A small masked image model, trained from scratch.
Model: 5.42M parameters, encoder arch vit, encoder norm layernorm, encoder patch size [4, 4], encoder layers 12, encoder width 192, decoder width 192, decoder layers 6.
Training: adamw at rate 0.0012, 16400 steps, batches of 128.
Data: 88335 training examples, 23.8 epochs.
Rows from block 7 of the encoder of a small masked image model, named by matrix and row number. Rows with one number belong to one neuron. Each number is 128 + 24 x the weight over its row's rms, rounded and kept within 0 to 255. All counts start at 0.
After each neuron's rows are labels from the 100 images, of 14976, where the neuron reaches its highest value: "top examples" is what is common among them. Only what is clearly more common there than usual is listed. The data: telescope images of galaxies (Galaxy Zoo DECaLS). In brackets: how many of the 100.
# fc1: MLP up (encoder.blocks.7.mlp.fc1.weight, 384x192), inputs 0-191
# fc2: MLP down (encoder.blocks.7.mlp.fc2.weight, 192x384, transposed), outputs 0-191

fc1.223 [119  80 131 104 130 152 139 118 137  75 134 103 165 145 127 127 128  82 133 133 137  91 103 154 132 144 161 111 135  88 140 170 131 157 131 129 147 143 155 130 128 136 144 134 134 151 158 138 144 107  93 137 110  85 111  68 130 113 107 127 124  83  86 132 139 154 113  94 138 152 113 157  82 130 140 126 139 148 120 130 120 148 142 172 109 136 110 154 167 148 123 109 153 164 143 180 123 145  98 159 155 138 145 117 144 122 135 125 115 154 153 102 106 111 147 118 177 115  81 130 154 134 160  97  72  78 111 129 133 128 159 137 117 156 105 103 121 101 130 139 141 151  97 125  98 114 139 140 142 196 145 114 118 125 118  81 126 120  55 117 149 143 165 160 111 136 143 123 130 140 110 162 137 145  90 144 101 140 109 106 118 184 123 164 145 115 161 145 139 143 116 125]
fc2.223 [161 112 131 159 156  98 104 130 141 103 141 137 113 108 121 117 125 136 128  76 112 145 139 125 106 178 146 123 120 126 143 111 143 150 111 133 119 152 119 132 177 121 129 107 107  99 144 115 121 119 146 154 150 128 148 143 100  81 129 120 129 157 117 162 113 102 162 125 141 118 165 162 192  99 126 104 145 139 112 177 137 122 101 113 154 145 114 107 132 154 118  95 132  71 109 117 132 110 104 107 120 124 108 138 148 157 106  74 134 134 156 117 128 122 140 143 152 168 131 123 177 115 134 147 128 113 151 109 117 110 158 100 148 108 127 158 129 105 107 129 182 156 138 103 149  90 136 148 124 146 160 150 141  99 126  62 162  91 125 111 127  96 143  71 120 108  98 121 152 125 123 195 139 135 130 139 115 162 101 176 164 105 136 104  97 116  83 144 154 181 110 128]
top examples: shape: featured or disk (62); edge-on disk: no (53); spiral arms: yes (42)

fc1.355 [160 134 135 111 126 132 121 117 163  88 138 141 129 143 142 107 144 121 159 136 123 120  91 142  80 125 137 163 102 127 153 163 128 160 103 136 155 173 107 137 157 150 141 112 100 167 100 127 129 137 150 128 140 151 163 123 108 133  87 119 107 136 144 104  93 167  98  90 134 128 154 118  96  94 124 137 118 118 105 101 166 102 101 121  90 143 137 123 120 138 150 150 162 150 148 129  86 164 132 155  88  93 176 144 163 109 144  94  92 117 115 122 120 138 101 127  91 133 157 139 113 125 125 131 118 120 138 160  99 138 147 116 127 165 104  63 102 101 144 138 120 161  84 129  96  99 156 132 158 173 138 105 146 125 117  92 103 158  53 119 138 121 131 160 138 124 135 129 148 149 125 145 137  96  78 116 100 177 107 118 158 137 148 172 121 113 105 162 130 149 137 106]
fc2.355 [125 163 118 123 143 101 151 113 121 101 144 116  93 156 142 108 131 162 141 173 150 132  90 172  98 100 131 139 137 119 156  79 133 100 125 142  99 134  96  94 144 119 162 148 119 117  97 143 100 157 137 120 127 182 158 107 146 129 125 122 114 173  85 110 146 135 140 114 162  94 119 146 144 124 152  95 178 130  83 107 148 132 148 110 100 129 127 121 149 142 118 102  92 114 126 176 114 151 123 146 125 107 118 141 153 192 121 132 117 102  83 126 120  65 138 119 138 111 132 146 140 157 117 128 138 179 134 155 146 135 115 100 138 139 136 124 167 115 128 135 131  95  70 127 112 105 119 116 150 142 153  95 167 115  86  95 131 163 129 119 127 119 105 169  88 157 159  73  98 124 163  96 123 111 140 117 127 153 113 138 123 121 155 170 118 131 104 156 109 137  84 142]
top examples: shape: featured or disk (74); spiral arms: yes (43)

fc1.222 [129 163 100  91 110 108 121 125 156 135 152 163 129 134 140 115 140 117 152  95 106 127 166 178 112 159 137 124 139 115 129 129 125 130 124 122 102 148 123  98 128 166 184 127 147 121  98 120 109 133 123  98 178 168  78 109 131 137 165 138 154 141 104 120 143 155 144 140 135 126 146 121 113 108 116 130  95 110 107 136 109 121 147 106 167 100 105 136 124 115  74  79 154 131 116 153  97 170  80 107  88 147 125 129 130 118 130 140 102 162 168 165 141 146 141 157 137 115  88  96 111 145 161 173 108 124 100 114  94 110 157 159 171 167 131 108  97 150 127 121 160  88 128  76 117  96 131 127 111 138  91 125  88 127 139 116 131 116 171 110 147  92 130 165 102 148 131 152 140 142 116 129 123 131 136 171 108  86 133 189 123 142 128 112 141  93 116 170 143 136 104 121]
fc2.222 [130 120 110 152 150 132 162 134 132  94 165 107 121 134 141  94 134 163 116 144 120 153 128 157 145 100 148 129  93 102  90  85 120 128 106 114 128  89  63 142 137 100 130 108 126  94 143 149 170 168 115 164 134 145 135 132 137 118 113 114 103 153 159 142 122 130 156 101 100 141 135 161 154 130 121 104 145 107 100 144  96 121 111 153 148 115 137 142 101 169 125 121  89 162 148 137 159 159 135 114 171 133 129  76 132 172 129  82 138 105  86  81 128 108  87 112 186 102 131 150 131 112 129 121 135 191 131 118 117 152 163  68 187 113 116  95 159 110  86 106 137 112 154 139 136  88 158 130 124 113 131 126 116 121 114 147 162 132 103 153 117 163 119 110 127 142 110 134 154 147 141 121  99 116 111 149 112 158 100 106 136 158 109 152 108 123 127 149 132 164 101 121]
top examples: roundness: cigar-shaped (30)

fc1.167 [127 161 108  85 106 143 148 142 159 103 113 150 148 124 125  65 170 103  95 121 101 138 155 173 138 104 119 173 141 132 127 132 180 172 154 123 151 158 112 159  92 141 152  85 154 153 114 116 114 122  69 113 111 144 110 158 137 134 152 120 113 117 121 113 150 168 145 111 107 144 144  96 102 118 115 119 147 127 110 134 143 121 112  84 114  87 155 158 134 129 133  97 129 157 161 123  93 171 146 156 103 120 173 136 128 116 103 148 140 141 156 126  96 124 113 126 114  97 103 120 135 129 174 177 100 102 138 109 140 134 123 137 147 163  79  95  86  89 109 169 177  90 141 129  97 102 134 148 137 133  96 141  98 152 117 132 102 134 131 102 128 131 158 175 145 132 148 147 101 126 106 132 139 114 136 129 124 120 134 130 122 131 129  99 179 103 164 110  97 112 107 128]
fc2.167 [137 189 146 157 101 118 115 102 137 118 113 119 103 166 121 110 116 149 106 166 146 152 114  93 116 124 125 143 131 149 125  86 136 134 155 115 143 142  95 136 133 133 110 129 150 133 127 121 164 119  77 119  85 184 138 170 128 118 112 108 108 133 126 134 119 162 141 122 117 117 140 127 140 139  75 144 151 166 122 113 139 115 114 115 119  43 173 128 127 117 147 147 105  91 154 130 110 170 146 115  46 111 129 128  93 126 130 104 162 130  96 111 135 108  88 123 127  84 139  92 137 178 108 183 152  99 134 120 146 113 134 127  99 118  98 125 154 104 144 116 144 169 136 135  94 139 102 127 106 159 134 106  83 155 130  99 120 101 105 145 162 124 161 110 157 170 131 118 150 121 134  95 162 129 157 167 157 149 126 129 103 126 160 122 125 143 147 127 132 143 100 138]
top examples: roundness: cigar-shaped (42); edge-on disk: yes (35)

fc1.339 [127 172 117  93 142 145 131  80 160 129 105 140 152 113 138 148 167 118 128 145 117 116 143  89 161 170 116 124  94 134 159 105 163 126 126 165 130 138 167 149 110 121 119 135 133 144 139 149 116 154 130  96 122 137 111 156 123 133 101  84 138 115 148 129 144 112 115 128 137 116 129 103 141 147 120 158 149 134 152 116 173 134  75 123 181  97 155 135 107  83 111 115 141 108 101  84 102 155 144 119 149 132 147 133 109 131 124 169 137 131 150 109 153 164 114 138 125 205 139 129 105 103  86 132 143 113 108  86 113  69 105 160 131 141 136 146 117 137 127 146 143 120 149 132 182 114 122 136  99 133 146 132 121 137 140 218  71  85 150 132 123 145 147 112 147 134 156 173  75 114 111 104 124 120 152 152 127 169 154 108 145 103 102 125 132 119 123 113 113 153 119 127]
fc2.339 [136  99 102 140 131 148 138 143 117 142 143 158 126 112 131 126 128 144 159 149 119 132 112 144 164 120 172 118 123  67 121 103 117 116  99 106 134 110  80 143 132 121  83 152 158 114 119 143 108 110  91 121 130 117 113 121 106 147 101 192 108 131  91 132 141 164 140 147 110 143 136 166 103 132 137 120 128 131 107 164 119 124  97 161 110 141  83 114 134 123 144 112 138 120 162 158 115  95 104 151 167 127 113  97 130 134 143 127 121  95  80 138 132  45 144 169 156  89 108 121 154 151 152 124  96 136 159 140 161 121 121 127 107 141 104 122 128 132 138 111 148 100 143  87 147 130 164 114 106 129 144 149 148 130 114  72 169 189 136 125 143 129 130 125  68 125 101 161 111 144 139 115 146 147 145 154 139 124  98 155  97 191 143 116 129 134  87 141 119 127 150 185]
top examples: roundness: cigar-shaped (41); edge-on disk: yes (33)

fc1.87 [111 135 141 121 168 122 139 131 150 147  65 131 130 102 124  94 151 123  75 120 121 172 126  84 162 154 108 115 110 125 144 159 143 130 147 159 101 111 151 105  82 111 107 132 109 144 137 123 135  91 128  93 143 171 129 119 106 131 135 169 162 115 147 142 121 148 141 110 122 187 124  86 150 155 136 154 141 143 182 130 134 144 116 112 126  96  80 124 110 127 167 133 147 111 133  83 132 150 151 104 136 149 118 103 125  80 117 121 157 137 125 117 131 171 121 107 137 138 153 153 103 118 118 142 115  89 129 103 109 113  83 119  81 178 108 117 118 165 124 112 134 119 158 107 155 131 132 166 148 152 153  84 155 170 100 163 119 132 139 106 112 172 117 124 123 122 135 127  95 173 133  89 127 141 181 114 121 147 100 156  94 161 166 127 113 121 143 120 115 118 102 163]
fc2.87 [143 138 149 148 157 145 117 184 114 126 144 133 157 163 124 132 119 134 138 145 123 135 105 127 126 117  74 122 130 149 116  91 108 139 125  76 136 184 126 140 112  93 139 112 135 127 142 146 148 150 119 122 122 113 146 121 124 155 156 154 124 128 147 110 135 130  92 104 154 103 148 120  84 131 116 139 117  63 154  94  89 119 132 163 113 166 183 115 147 176 138 154 138 134 116 135 149 171 130 141 150 131 106 166 130 150 116  82 138 123  75 130 121  94 147 146  75 133 142 106 100 116 174 102 182 162 142 143 141 154 168 115 129 129 133 120 126 129 128 133 126  80 156 148 155 116 134 132 116 103 107 137 106 132 112 158 166 138  91 113 114 118 107 104 152  81 140  98 150 128 110 145 123  77  99  90 122 119 150  74 141 126  76 152 107 142 143 128 144  84 141 124]
top examples: roundness: cigar-shaped (33)

fc1.312 [140 141 164 122 118 155 125 147 125 141  84 162 172 146 110 105  96 108 150 102 124 128 108  91 113 149 113 162 125 141 154 145 124 135 118 126 131 124 146 147 169 111 148 145  94 124 148 129 135 142 135 135 124 131 141 142 110 121 118 135  86 114 145 134 109 148  82 135 155  94 147  98  82 112 119 172 160 142 111 111 167  89 121 113  94 115 112 129 101 104 146 163 140 120 131  87 125 121 186 144  71 125 141 121 123 148 116 123  83 134 123 130 131 133 138 102 104 142 139 141 112  75 130 143  80  63 119 123 134 176 143 141  79 112 115  93 139 119  71 149 176 106 156 138 133 107 147 136 135 142 105 111 116 146 136 111 119 105  83  99 123  78 135  89 115 144 110 109 131 109 137 170 154 198  97 116 124 140  74 148 126 137 167 135 114 152 116 147 123 116 132 127]
fc2.312 [138 172 138 115 110 112 123 111 109 133  99  87 112 148  89 167 122 154 118 152 146 157  90 162 120 126 109 145 127 122 144 125 157 133 132 144 105 133 152 161 155 127 145 135  98  72 128 138 179 123 163 120 126 166 147 134 109 105 108  73  95 115 140 130 117 127  95  83 143 106 120 138  95 116 132 127 162 148 149 134 134 134 143 144 112 118 129  93 142 158 145 133 137  78 135 105 139 147 135 105 129 147 102 113 141 135 131 197  94 130  70 138 148  98 124 111 125 136 160 141 125 155 125 141 136 117 132 136 134 122  97 148 117 150 133  76 156  81 142 132 101 145  95 144 113 172 104 125 171 129 150 155 148 106 139  98 106 132  58 105  99 127 123 154 113 138 169  78  91 114 162 103 159 136 127 147 125 138 163 134 118 144 186 147 125 144 139 169  86 123 106 145]
top examples: edge-on disk: yes (37)

fc1.329 [118 136 159 111 134 118 132 141 153 135 133 125 122 139 131  90 154  90 170 138 113 115 139 123  79 118 144 128 136  97 121 174 121 144 102  94 172 151  89 175 124 124 123 105 117 137 142 141 143 157 135 108 126 109 125 134 148 150 141 106 140 126 135 141 107 152  69  72 155 132 140 130  87 112 132 160 126 181 106 117 180  84 140 102  85 137 104 183 118 139 160 150 124 138 122 159 166 149 145 102  99 134 176 110 144 130 130  54 148 145 137 131  77 177 142 128 112 116 146 179 146 123 144 123  99 146 154 154 126 129 149  86  85 111  96 113  93 106 120 106  96 159  98 112 101 133 163 133 169 115 142 108 141 136 117 105 133 128  83 108 116 141  93 150 113 132 156 111 136 134 117 126 117 108  95 133 122 158  96 144 149  98 106 129 157 121 121 125 138 132 123 109]
fc2.329 [131 117 108  96 136 112 158 113 102 111  68 126 103 121 123 116 135 109 151 120 122 117 156 131 108 126 128 124 114 134 125 123 103 138 146 129 101 108 115 119 143 139 104 137 123 170 104 143 108 100 160 158 163 123 138 110 142 102 159 113 153 150  84 160 166  91 157  84 133 141 108 129 132 142 132 118 111 158 118 138 158  95 157 143 117 116 171 150 112 100  88 122 121 109 126 123  70 157 132 116 155 136 136 134 140 146 146 133 130 108 172 138 150  80 185 152 130 125 127 135 111 155 146 104 115 107 122 147 138 115  92 125 134 116 129 133  79 156  99 133 147 133 126  98  71 108 108 114  64  91 117 136 155 111 122 141 110 153 214 134  87 139 124 155 125 135  68 108  96 126 126  84 126  66 170 126 123 101  85 133 137 132 110 110 167 147 105 128 125 118 126 118]
top examples: shape: featured or disk (68); edge-on disk: yes (49); roundness: cigar-shaped (25)

fc1.114 [116 125 126 105 131 128 134 156 158 112 136 185 129 124 105  87 144 121 153 115 155 132 166 143 103 150 171  98 122 127 151 142 159 162 126 127 146 139 129 111 108 130 180 155 155 124  94 131 127 136 144 131 117 112 107  74 151 118 129 133 141 155  92 110 149  98 134 130 129 126 159 144 136  96 121 134 131 135 132 120 121 117 126 147 188  87 111 105 189  99 103  95 106 113 105 176 112 158 122 109 113 116 134 119 147 117 138 124  95 205 136 130 121 156 160 161 156  95 125 104 114 131 131 118  88 104 119 148 139 114 167 136 133 161 158 124  75 154 141 105 130  93 125 120 109  92 132 118 118 160 120 125  93 147  99 103  85 159 150 127 141  82 126 135 125 150 152 143 101 136 103 131 140 162  72 184 111  77 117 154 164 158 103 136 153 119 114 143 116 129 120  95]
fc2.114 [115  94 138 118 170 129 181 155 110 125 111 100 111 100 126 113 162 133 120 115 113 119 141 182 157 109 135 146 119 116 126 126 105 115 115 106 144 136  87 131 177 120 128 109 119 146 130 157 173 126 127 142 186  83 123 112 135 168 133 134 145 112  89 165 158  92 149 161 136 126 128 164 170 119 133  98 125 112 117 144 120 131 180 117  97 130  83 105 132 141 151 107 132 144 166 170 156 121 146  94 131  99 160 118 143 151 122 121 110 162 118 130 118 112 158 123 135  84 137 133 187  86 129 131 102 119 137 142 152 143 113  97 165 111 126 113 112 128 109 134 110 105 145 121 103 130 157 125 151  84 151 112 184  75 165 108 141 142  84 130  95 106  86 167 101 164 125 150 146 111 140 161 141 133 110 143 142 149  77 153 114 110 104 107 140 151 133 143 140 124 100 141]
top examples: edge-on disk: yes (41); roundness: cigar-shaped (38)

fc1.178 [ 97 133 135 117 144 136 125 111 109 103 140 113 118 116 123 133 129 139 128 139 102 126 110 144 146 150 127 105 119 124 146 124 154 133 128 183 115 153  95 116 149 176 147  95  71 164 166 115 140 100 104  92 114 115 138 129 163 153 111 133 155 112  97 113 128 144 142 119 124 140 133  84 168 111 119 137 169 123  95 165 135 120 111 152 154  97 199 134  88 138 145 112 130 125 130 136 122  92 154 129 163  88 137 142 120 138 132 128 116 149  44 121 118 103  80 105 143 139 120 126 191 100  95 138 130 144 122 126 137 135 136  70 156 131  96 164 120 115 138 156 144 140 114 166 142 105 119 105 101 158 164 131 131 130 135 121 114 130  69 119 103 134 112 145 143 125 124 192 129 104 130 122 146 121  87 158 149 143  67 113 128  77 109 111 121 134 133  81 139 139 113 104]
fc2.178 [170 145 158 151 130 126 165 127 133 100  72 124 138 140 117 136 137 108 151 156 147 118 133  61  91  97 126 112 125 139 130 150 111 159 127  89 121 138 134 166 134 111 100 126 130 153 120 130 128 100 106 131  90 108 162 113  95  90 171  99 122 100 157 144  97  80  80  78 132 152 124 161  91 102 128 159 127 127 112  85 168 143 127 164  71 145 189 114 145 151 132 183 168 171 137 121 149 153 115 158 144 100 164 131 143 108 129 125 113 137 109 148 120 115 137 153 113 125 171 150  82 137 167 109 108  91 119 137 132 157 159 147  68 139 125  74 131 129 111 122 122 157 131 141 137 128 133 144 120 107 111 128 112 164 125 155 139 105  94 148 125 138 138 137 148 112 131 117 125 146 116 136 145 121 123  93 145 134 128  99 144 125 146 157  92 108 111 136 155 113 133 117]
top examples: shape: featured or disk (63); edge-on disk: no (51); spiral arms: yes (42)

fc1.179 [149 148 123 122  97 110 208 118 149 103 107 109 107 138 161 123 151 139 156 137 123  94 137 162  81 157 151 154 126  92 126 186 115 155  74 131 138 147 109 144 147 130 150 124 131 152 116  91  89 142 116 110 134 174 156 148 113 131 137  88 100 126 106 130 131 143  86  82 148 123 137 133  95  88 139 150 136 122 133 125 121 115 112 113 107 136 127 113 132 137 122 112 125 143 152 112 102 164 133 105 112 113 174  91 148 128 129 107 130 166 115 148 111 163 122 147 119 132 168 146  97 127 169 149  89 119 164  98 129 138 153 121 139 146 137  56 100 106 136 119 152 135  85 126  78 136 134 157 164  99  98  98 123 121 133 108 115 156  86 111 141 131 125 193 121 127 147 115 159 123  86 144 128 145 110 116 125 174 143 147 131 101 140 159 129 143 140 146 162 143 104 102]
fc2.179 [148 112 127 131 107 104 117 122 100 154 169  91  70 133 171 100 132 143 116 146 180 159 111 177 140 125 146 156 147 134 127  94 115 115 134 150 149 143  97  95 121 158 101 125 120 103  69 115 108 154 182 111 127 140 139 100 131 130 105 127 156 149 123 138 167 121 141 133 110 147 134 146 134 154 137 124 153 179 109 145 144 112 125 140  95 125 100 106 141 106 141 103 100 108 111 166 113 144 134  95 113 129  99 116 144 156 133 157 123 117 111 135 121 117 163 139 115 103 151 176  95 175 107 159 140 147 152 162 125 109 123 125 127 128 136 140 120 128 150 106 118 101  93  73 113 143 134 124 118 132 145 156 190 124 151 103  84 153 174 112 135 110 114 146  63 112 137  81 100 130 157 101 120 108 174  81 120 115 147 170 133 146 138 167 131 127 149 126  95 133 120 128]
top examples: shape: featured or disk (75); edge-on disk: yes (39)

fc1.158 [107 109 133 140 108 142 124  91 119  85 112 129 140 173  93 133 107 106  99 100 138 133 102 131 128 127 121 133 148 120 162 138 131 146 105 173 123 119 102 128 152 165 126 145 132 162  71 152 135 107 155 115 147 148 132  87  70 124 100 125 149 100 106 116 102 132 141 149 179 156 121 149 131 123 110 111 172 141 114 161 108 152 111 155 141  78  92 130  92 155 148 121 178 108 105 127 136 118 134 130 128 109 120 138 152 133 119 155  55 150 110 123 153 107 135 142 155 118 180 178 122 130 132 127 144  81 151 104 109 143 138 172 104 142 138 131 137 111 133 135 120 146  97  88 152 118 105 156 115 183 157 100 112  85 136 106 135 195  84 101 160 150 163 143 114 158 109 145 157 137 135 157 130 140 129 152 144 133 141 135 109 144 133 106  99 140 121 112 113 121 161 156]
fc2.158 [128 106 115 103 125  97 126 124 118 131 155 143  97 138 163  91 136 141 156 166 143  97 142 154  89 148 135 111 108  86 175 111 113 151 149 156 112 111  92 130  97 122  92  71 149 103 174 127 135 100 115 154 126 141 133 183 129 103 141 161 136 131 122 141  94 129 113 116  99 126 133 138 158 126 179  82 119 124 142  90 157  94 115 131 129 131  73 119 165  97 123 123 123 165  95 125 114 123  90 111 160 152 113 123 149 121 123 120 175  77 135 128 117 150 124 122 172 143 108 141 107  83 119 106 132 155 133 146 118 118 134 137 118 162 122 169 172 135 168  98 111 104 170 143 140 143 192 107 162 132 143 125 104 173 139 152 129 127 135 151 110 136 108  98 170 139 116 121 120 124 123 124 136 113 147 117  99 178 142 156 118 133  96 148 156 131 135 121 102 114  78 137]
top examples: edge-on disk: yes (41)

fc1.68 [144 114 128 102 101 139 135 130 126  74  72 130 120 149 145  68 113 126 114 169 141 145 147 116 121 128 122 127 108  86 119 135 115 155 126 134 135 118  79 135  84 157 124 113 130 103 148 139 129  84 133 120  84 123 132 104 134 108 116 153 164 123  89 114 136 164 109  55 137 168 135 152 118 132 157 108 132 141 100 114 145  94 136 161  72  98 142 143 134 136 124 133 144 157 137 153 112 146  91 138 142 122 119 133 155 130 140 110 125  94  87 116 126 112 120 127 179  78 129 119 103 147 102  60 136 135 139 150 135 125 157  71 139 134 111 148  74 123 159 138 157 116 123 122 112 163 146 162  81 165 127 147 108 125 127 124 116 118 111 139 150 130 102 194 118 142 153 119 126 149 116 111 144 158 130 125 129 131 113  82 112 157 121 179 154 139 142 144 102 143 128 162]
fc2.68 [143  85 120 156 107 129 121 110  98  77 126 109  99 123 143 113 133  99 139 133 149 168 111  99 102  90 153  85 144 102 118 176 107 117 172 145 129 134 155 111 123  89 132 123 104 131 156 129 135  83  44 179 134 104 130  82 151 117 124 121 131 115  96 129 163 125 131 136 138 138 148 113 157 142 150  95 129 146  96 130 129 135 150 142  74 140 172 120 112 158 111 152 126 151 155 144 155 117 101 165 122 153 159 121 104 110 149  80 154 166 136 123 126  99 117 136 178 103 106 133 123  97 157  91 102  98 150 155 166 129 123 150 116  89 112 145 126 115 144 149 105  98 121 178 115 138 160 148 143 126 155 118 110 134 144  90 140 109  93 114 109 118 119 154  95  85 119 119 110 126 122 158  92 142 128 131 133  95 111  93 130 168 105 133 132 139 130 115 139 128 168 124]
top examples: shape: featured or disk (69); edge-on disk: no (63); spiral arms: yes (54)

fc1.88 [113 128 117 100 147 147 113 131 119 130 147 131 112 120 148  72 140 140 122 112 117 110 125 169 150 123 150 114 109  69 108 118 139 126 125 140 156 103 109 104 127 123 191 129 153 171 132  89 140 151 129 108 171 139 105 150 153 177 120 136 121  94 123 107 149 155 108 129 125 121 112 112 114 137 136 119 145 160 156 116 140 114 121 122 152 112 121 154 132 133 196 114 125 107 146 176 106 134 136 105  91 108 103 152 136 135 136 157 136 178 126 155 164 134 101 109 109 129 124 111 177 105 113 153 121 151 160 109 170  99 118 119 137 167 130 130 171  91 148 115 146 113 129 118 130 102 116 104 159 131 114 123 121 128  84  97 132 125  76 114 142 155 120 169 105 151 195 112  92 131 149 122 120 124 141 170 148 135 150 170 129 116 149 168 150 137 156  65 120  66 116 156]
fc2.88 [123 128 115 144 184 130 164 108  76  84 101 119  91 126 123 110 108 133 114 119 149 105 148 140 120 147 146 160 126 143 146  66 102 125 143 101 120 156 109 120 143 122 139 126 145 116  89 138  94 123 113 139 116 146 107 125 137 129 118 113 145 182 116 168 139 131 160 142 134 102 143 115 160 111 122 113 121 121 122 157 132 125 141 116 134 117  76 141 108 112  77  96  93  93 134 112 106 174 139  83 107 122 132  85 132 113 127 143 131  86 194 130 162 174 141 154 103 144 120 115 100 136 148 124 142 110 116 117 107 140 131 100 164 117 149 127 116 174  97 120 133 158  98 109 109 102  98 147  96 115 136 133  99 126 144 118  93 170 186 100 162  84 111 100 146 143  91 147 151 124 142  98 132  89 145 175 133 126 135 119 160 138 138 139 144 144 117 138 129 169  68 119]
top examples: shape: featured or disk (61); edge-on disk: yes (31)

fc1.316 [125  87 126 112 111 138 106 112 126 104 137 126 121 108 125 141 150 123 161 108 126  74 138 165 162 144 127 151 100 112 139 154 119 128 104 129 118 126 133 121 128 152 162 125 105 140 153 103 161 106 166 101 166 129 125 135 104 149  99 125 116  98 127 129 126 121 128 124 102 114 128 130  74 128 130 115 121 179 100 144 135 136 117 151 119 125  90 138  98 149 175 117 144 115 146 164 145 179 163 124 108 152 127 143 134 143 122 127 126 200  61 140 107 117 128 140 143  82 111 110 179 119 161 110 124 117  91 124 144 132 173 103 116 116 125 151 172 136 159 141  99 132 127 139  52 105 135 141 125 128 141 131 143  86 129  99 157 136  58 107 165 121 132 128  73 139  85 104 187 145 110 153 136 155 115 136 117 173 119 153 144 121 107 115 100 109 109 144 153 132 133 134]
fc2.316 [146  83 128 135 114 148  93 106 151 111  97 138 126 136 134 147 144  87 114 136 122 119 145  84 109 143  98 125  81 176 173 176 112 152 117 110 142 149 158 177  98 130 157  95 129 163 143 132 102 147 103 139 136 114 101  82 124 112 132 186 128 123 102 119 124 100 123 133 128 145 157 126 164 143 148 134 101 121  94 129 108 139 115 119 130 151 183 126 109 125 111 143 162 164 152 128 159 103 115 175 140 113 132 137 131  82 108 111 106 109 129 163 123 133 157 158 120 127  83 127  96 111 137  83  95 129 109  91 129  98 173 109 111 135 118 136  98 158  98 112 151 137 144 114  95 130 136 147  97 133 125 114  81 159 136 136 124 122 150 129 172 118 135 114 131 151 102 159 156 135 114 172 161 124 114 109 109  64 154 108 118 146 105 144 126 102 110 142 123 152  73 160]
top examples: shape: featured or disk (64)

fc1.13 [130  71 124 100 185 168 112 146 173 119 119 146 126 166  97 137 142 135 130 149 122 128 166  98 117 155 113  79 120 156 154 116 138 140  94 119 135 134 150 113 117 102 113  99 145 172 123 200 128 127 130 145 162 116 114  97 137 123 105 151 168 153 106 156 117 104 133 137 103 145 164 136 157 136 176  88 168  91 125 130 130 175 132 187 194 131  90 127 139 130 122 158 155 114  94 158 124  97 114 139 100 133 142 155 153 122 121 122 150 126 144 125 132 116 155 143 139 166 104 147 105  90 124 101 132  87 108 125 125 121 182 133 156 117 136 120  84 144 135 119  89 158 134 127 142 120 143 132 108 144 170 122  77 115 115 119 138  95 155 116 115 104 128  96 151 126  86 128 108 111 111  95 140 114 110 137 116 131 121 102 108 134  85 128 147 116 151 126  98 131 114 143]
fc2.13 [164 134 103 125 137 112 139 123 104 131 146 155 144 145 144  86 115 156 146  97  90 134  98 165 121 131 126 130 135 116 130 129 147 110 133 180 104 125 191  89 157 109 116 120 140 112 113 110 172 136 123 115 127 159 162 178 137 112 135 119 123 129 155  97 135 129 157 127 141 113 129 130 151 101 128 103 113 138 129 107 143  76 141 110 137 121 123 141 118 136 132 159 108  91 108  71 104 117  89  90 152 150 103 123 162 108 130 130 104 102 150 145 119 143 130 149 121 121  96 102 130 123 123 133 144 146 102 151 105 141 121 162 156 115 142 115 184 142 154 126 164 142 146 145 135 132  97  94  94 152 171  95 161 127 114 118 175 143 141 132  77 131 155 102 160  99 134 102  98 152 106 152 125  81 117  64 107 178 106 160 137  77 137 128 107 107 101  91 140 114  94  83]
top examples: roundness: cigar-shaped (46); edge-on disk: yes (45)

fc1.28 [116  71 139 109 182 121 136 151 144 145 115 119 129 138  84 149  95 112 145 103 150 113 147 127 134 157 156 112 103 132 132 137  76 122 138 116  96 139 119 161 121 122 123 124 120 186  91 184 140 105 173 165 150 132 131  93 137 145 122 136 180  88 150 141 114 115 103 110 116 126 125 130 159 145 134  97 104 154 173 129 136 147 102 154 157 118 130 137 168 105 139 112 131  98  94 161 113 123 137 120 117 151 136 128 121 136 125 125 103 179 124 157 101 111 152 175 144 126 128 142 133 127 162 101  81  56  79  94  92 131 159 147 120 152  88 139 110 164 111 107 112 139 147  97 116 109 149 180 129 131 106 127 111 134 102 116 138 138 150 104 109 138 130  93 100 130 106 140 135 169  87 131 131 163 115 164 116 113 128 143 137 184 128 135 108 105 120 128  91 128 137 146]
fc2.28 [134  71 127 145 156 110 110 122 149 153 119 162 136 147 122 122 115 136 158 139 135 180 160 109 116 131  74 105 127 152 133 125 141 128  86 178 113 123 154 116 121 137 118  89 176 130 137 171 124 159 120 128 119 120 139 132 156 125 127 143 160 120  87 144 148  91 158 115 139 140 110 106 140 123 166 146 110 121 169 147 144 110 134 138 173 160 128 120 137 144 117 155 158 138 132  88 113  73 146 124 140 125 116 136 123 149 129 121 131 100 123 121  79 161 147 117 139 137 103 141  85 100 105 138 151 171 109 157 117 146 101 132 137 127 153 183 131 151 125 153 130 140 147 110 132 158 106 123 115 116 155 138 119 116 117 143 164 118 224 108 148 142 159 130 162  71 125  90 137 138 148  88 122 110  91  58 105 121 128 127 120 111 132 112 112 101 121  97 128 117 108  84]
top examples: roundness: cigar-shaped (56); edge-on disk: yes (32)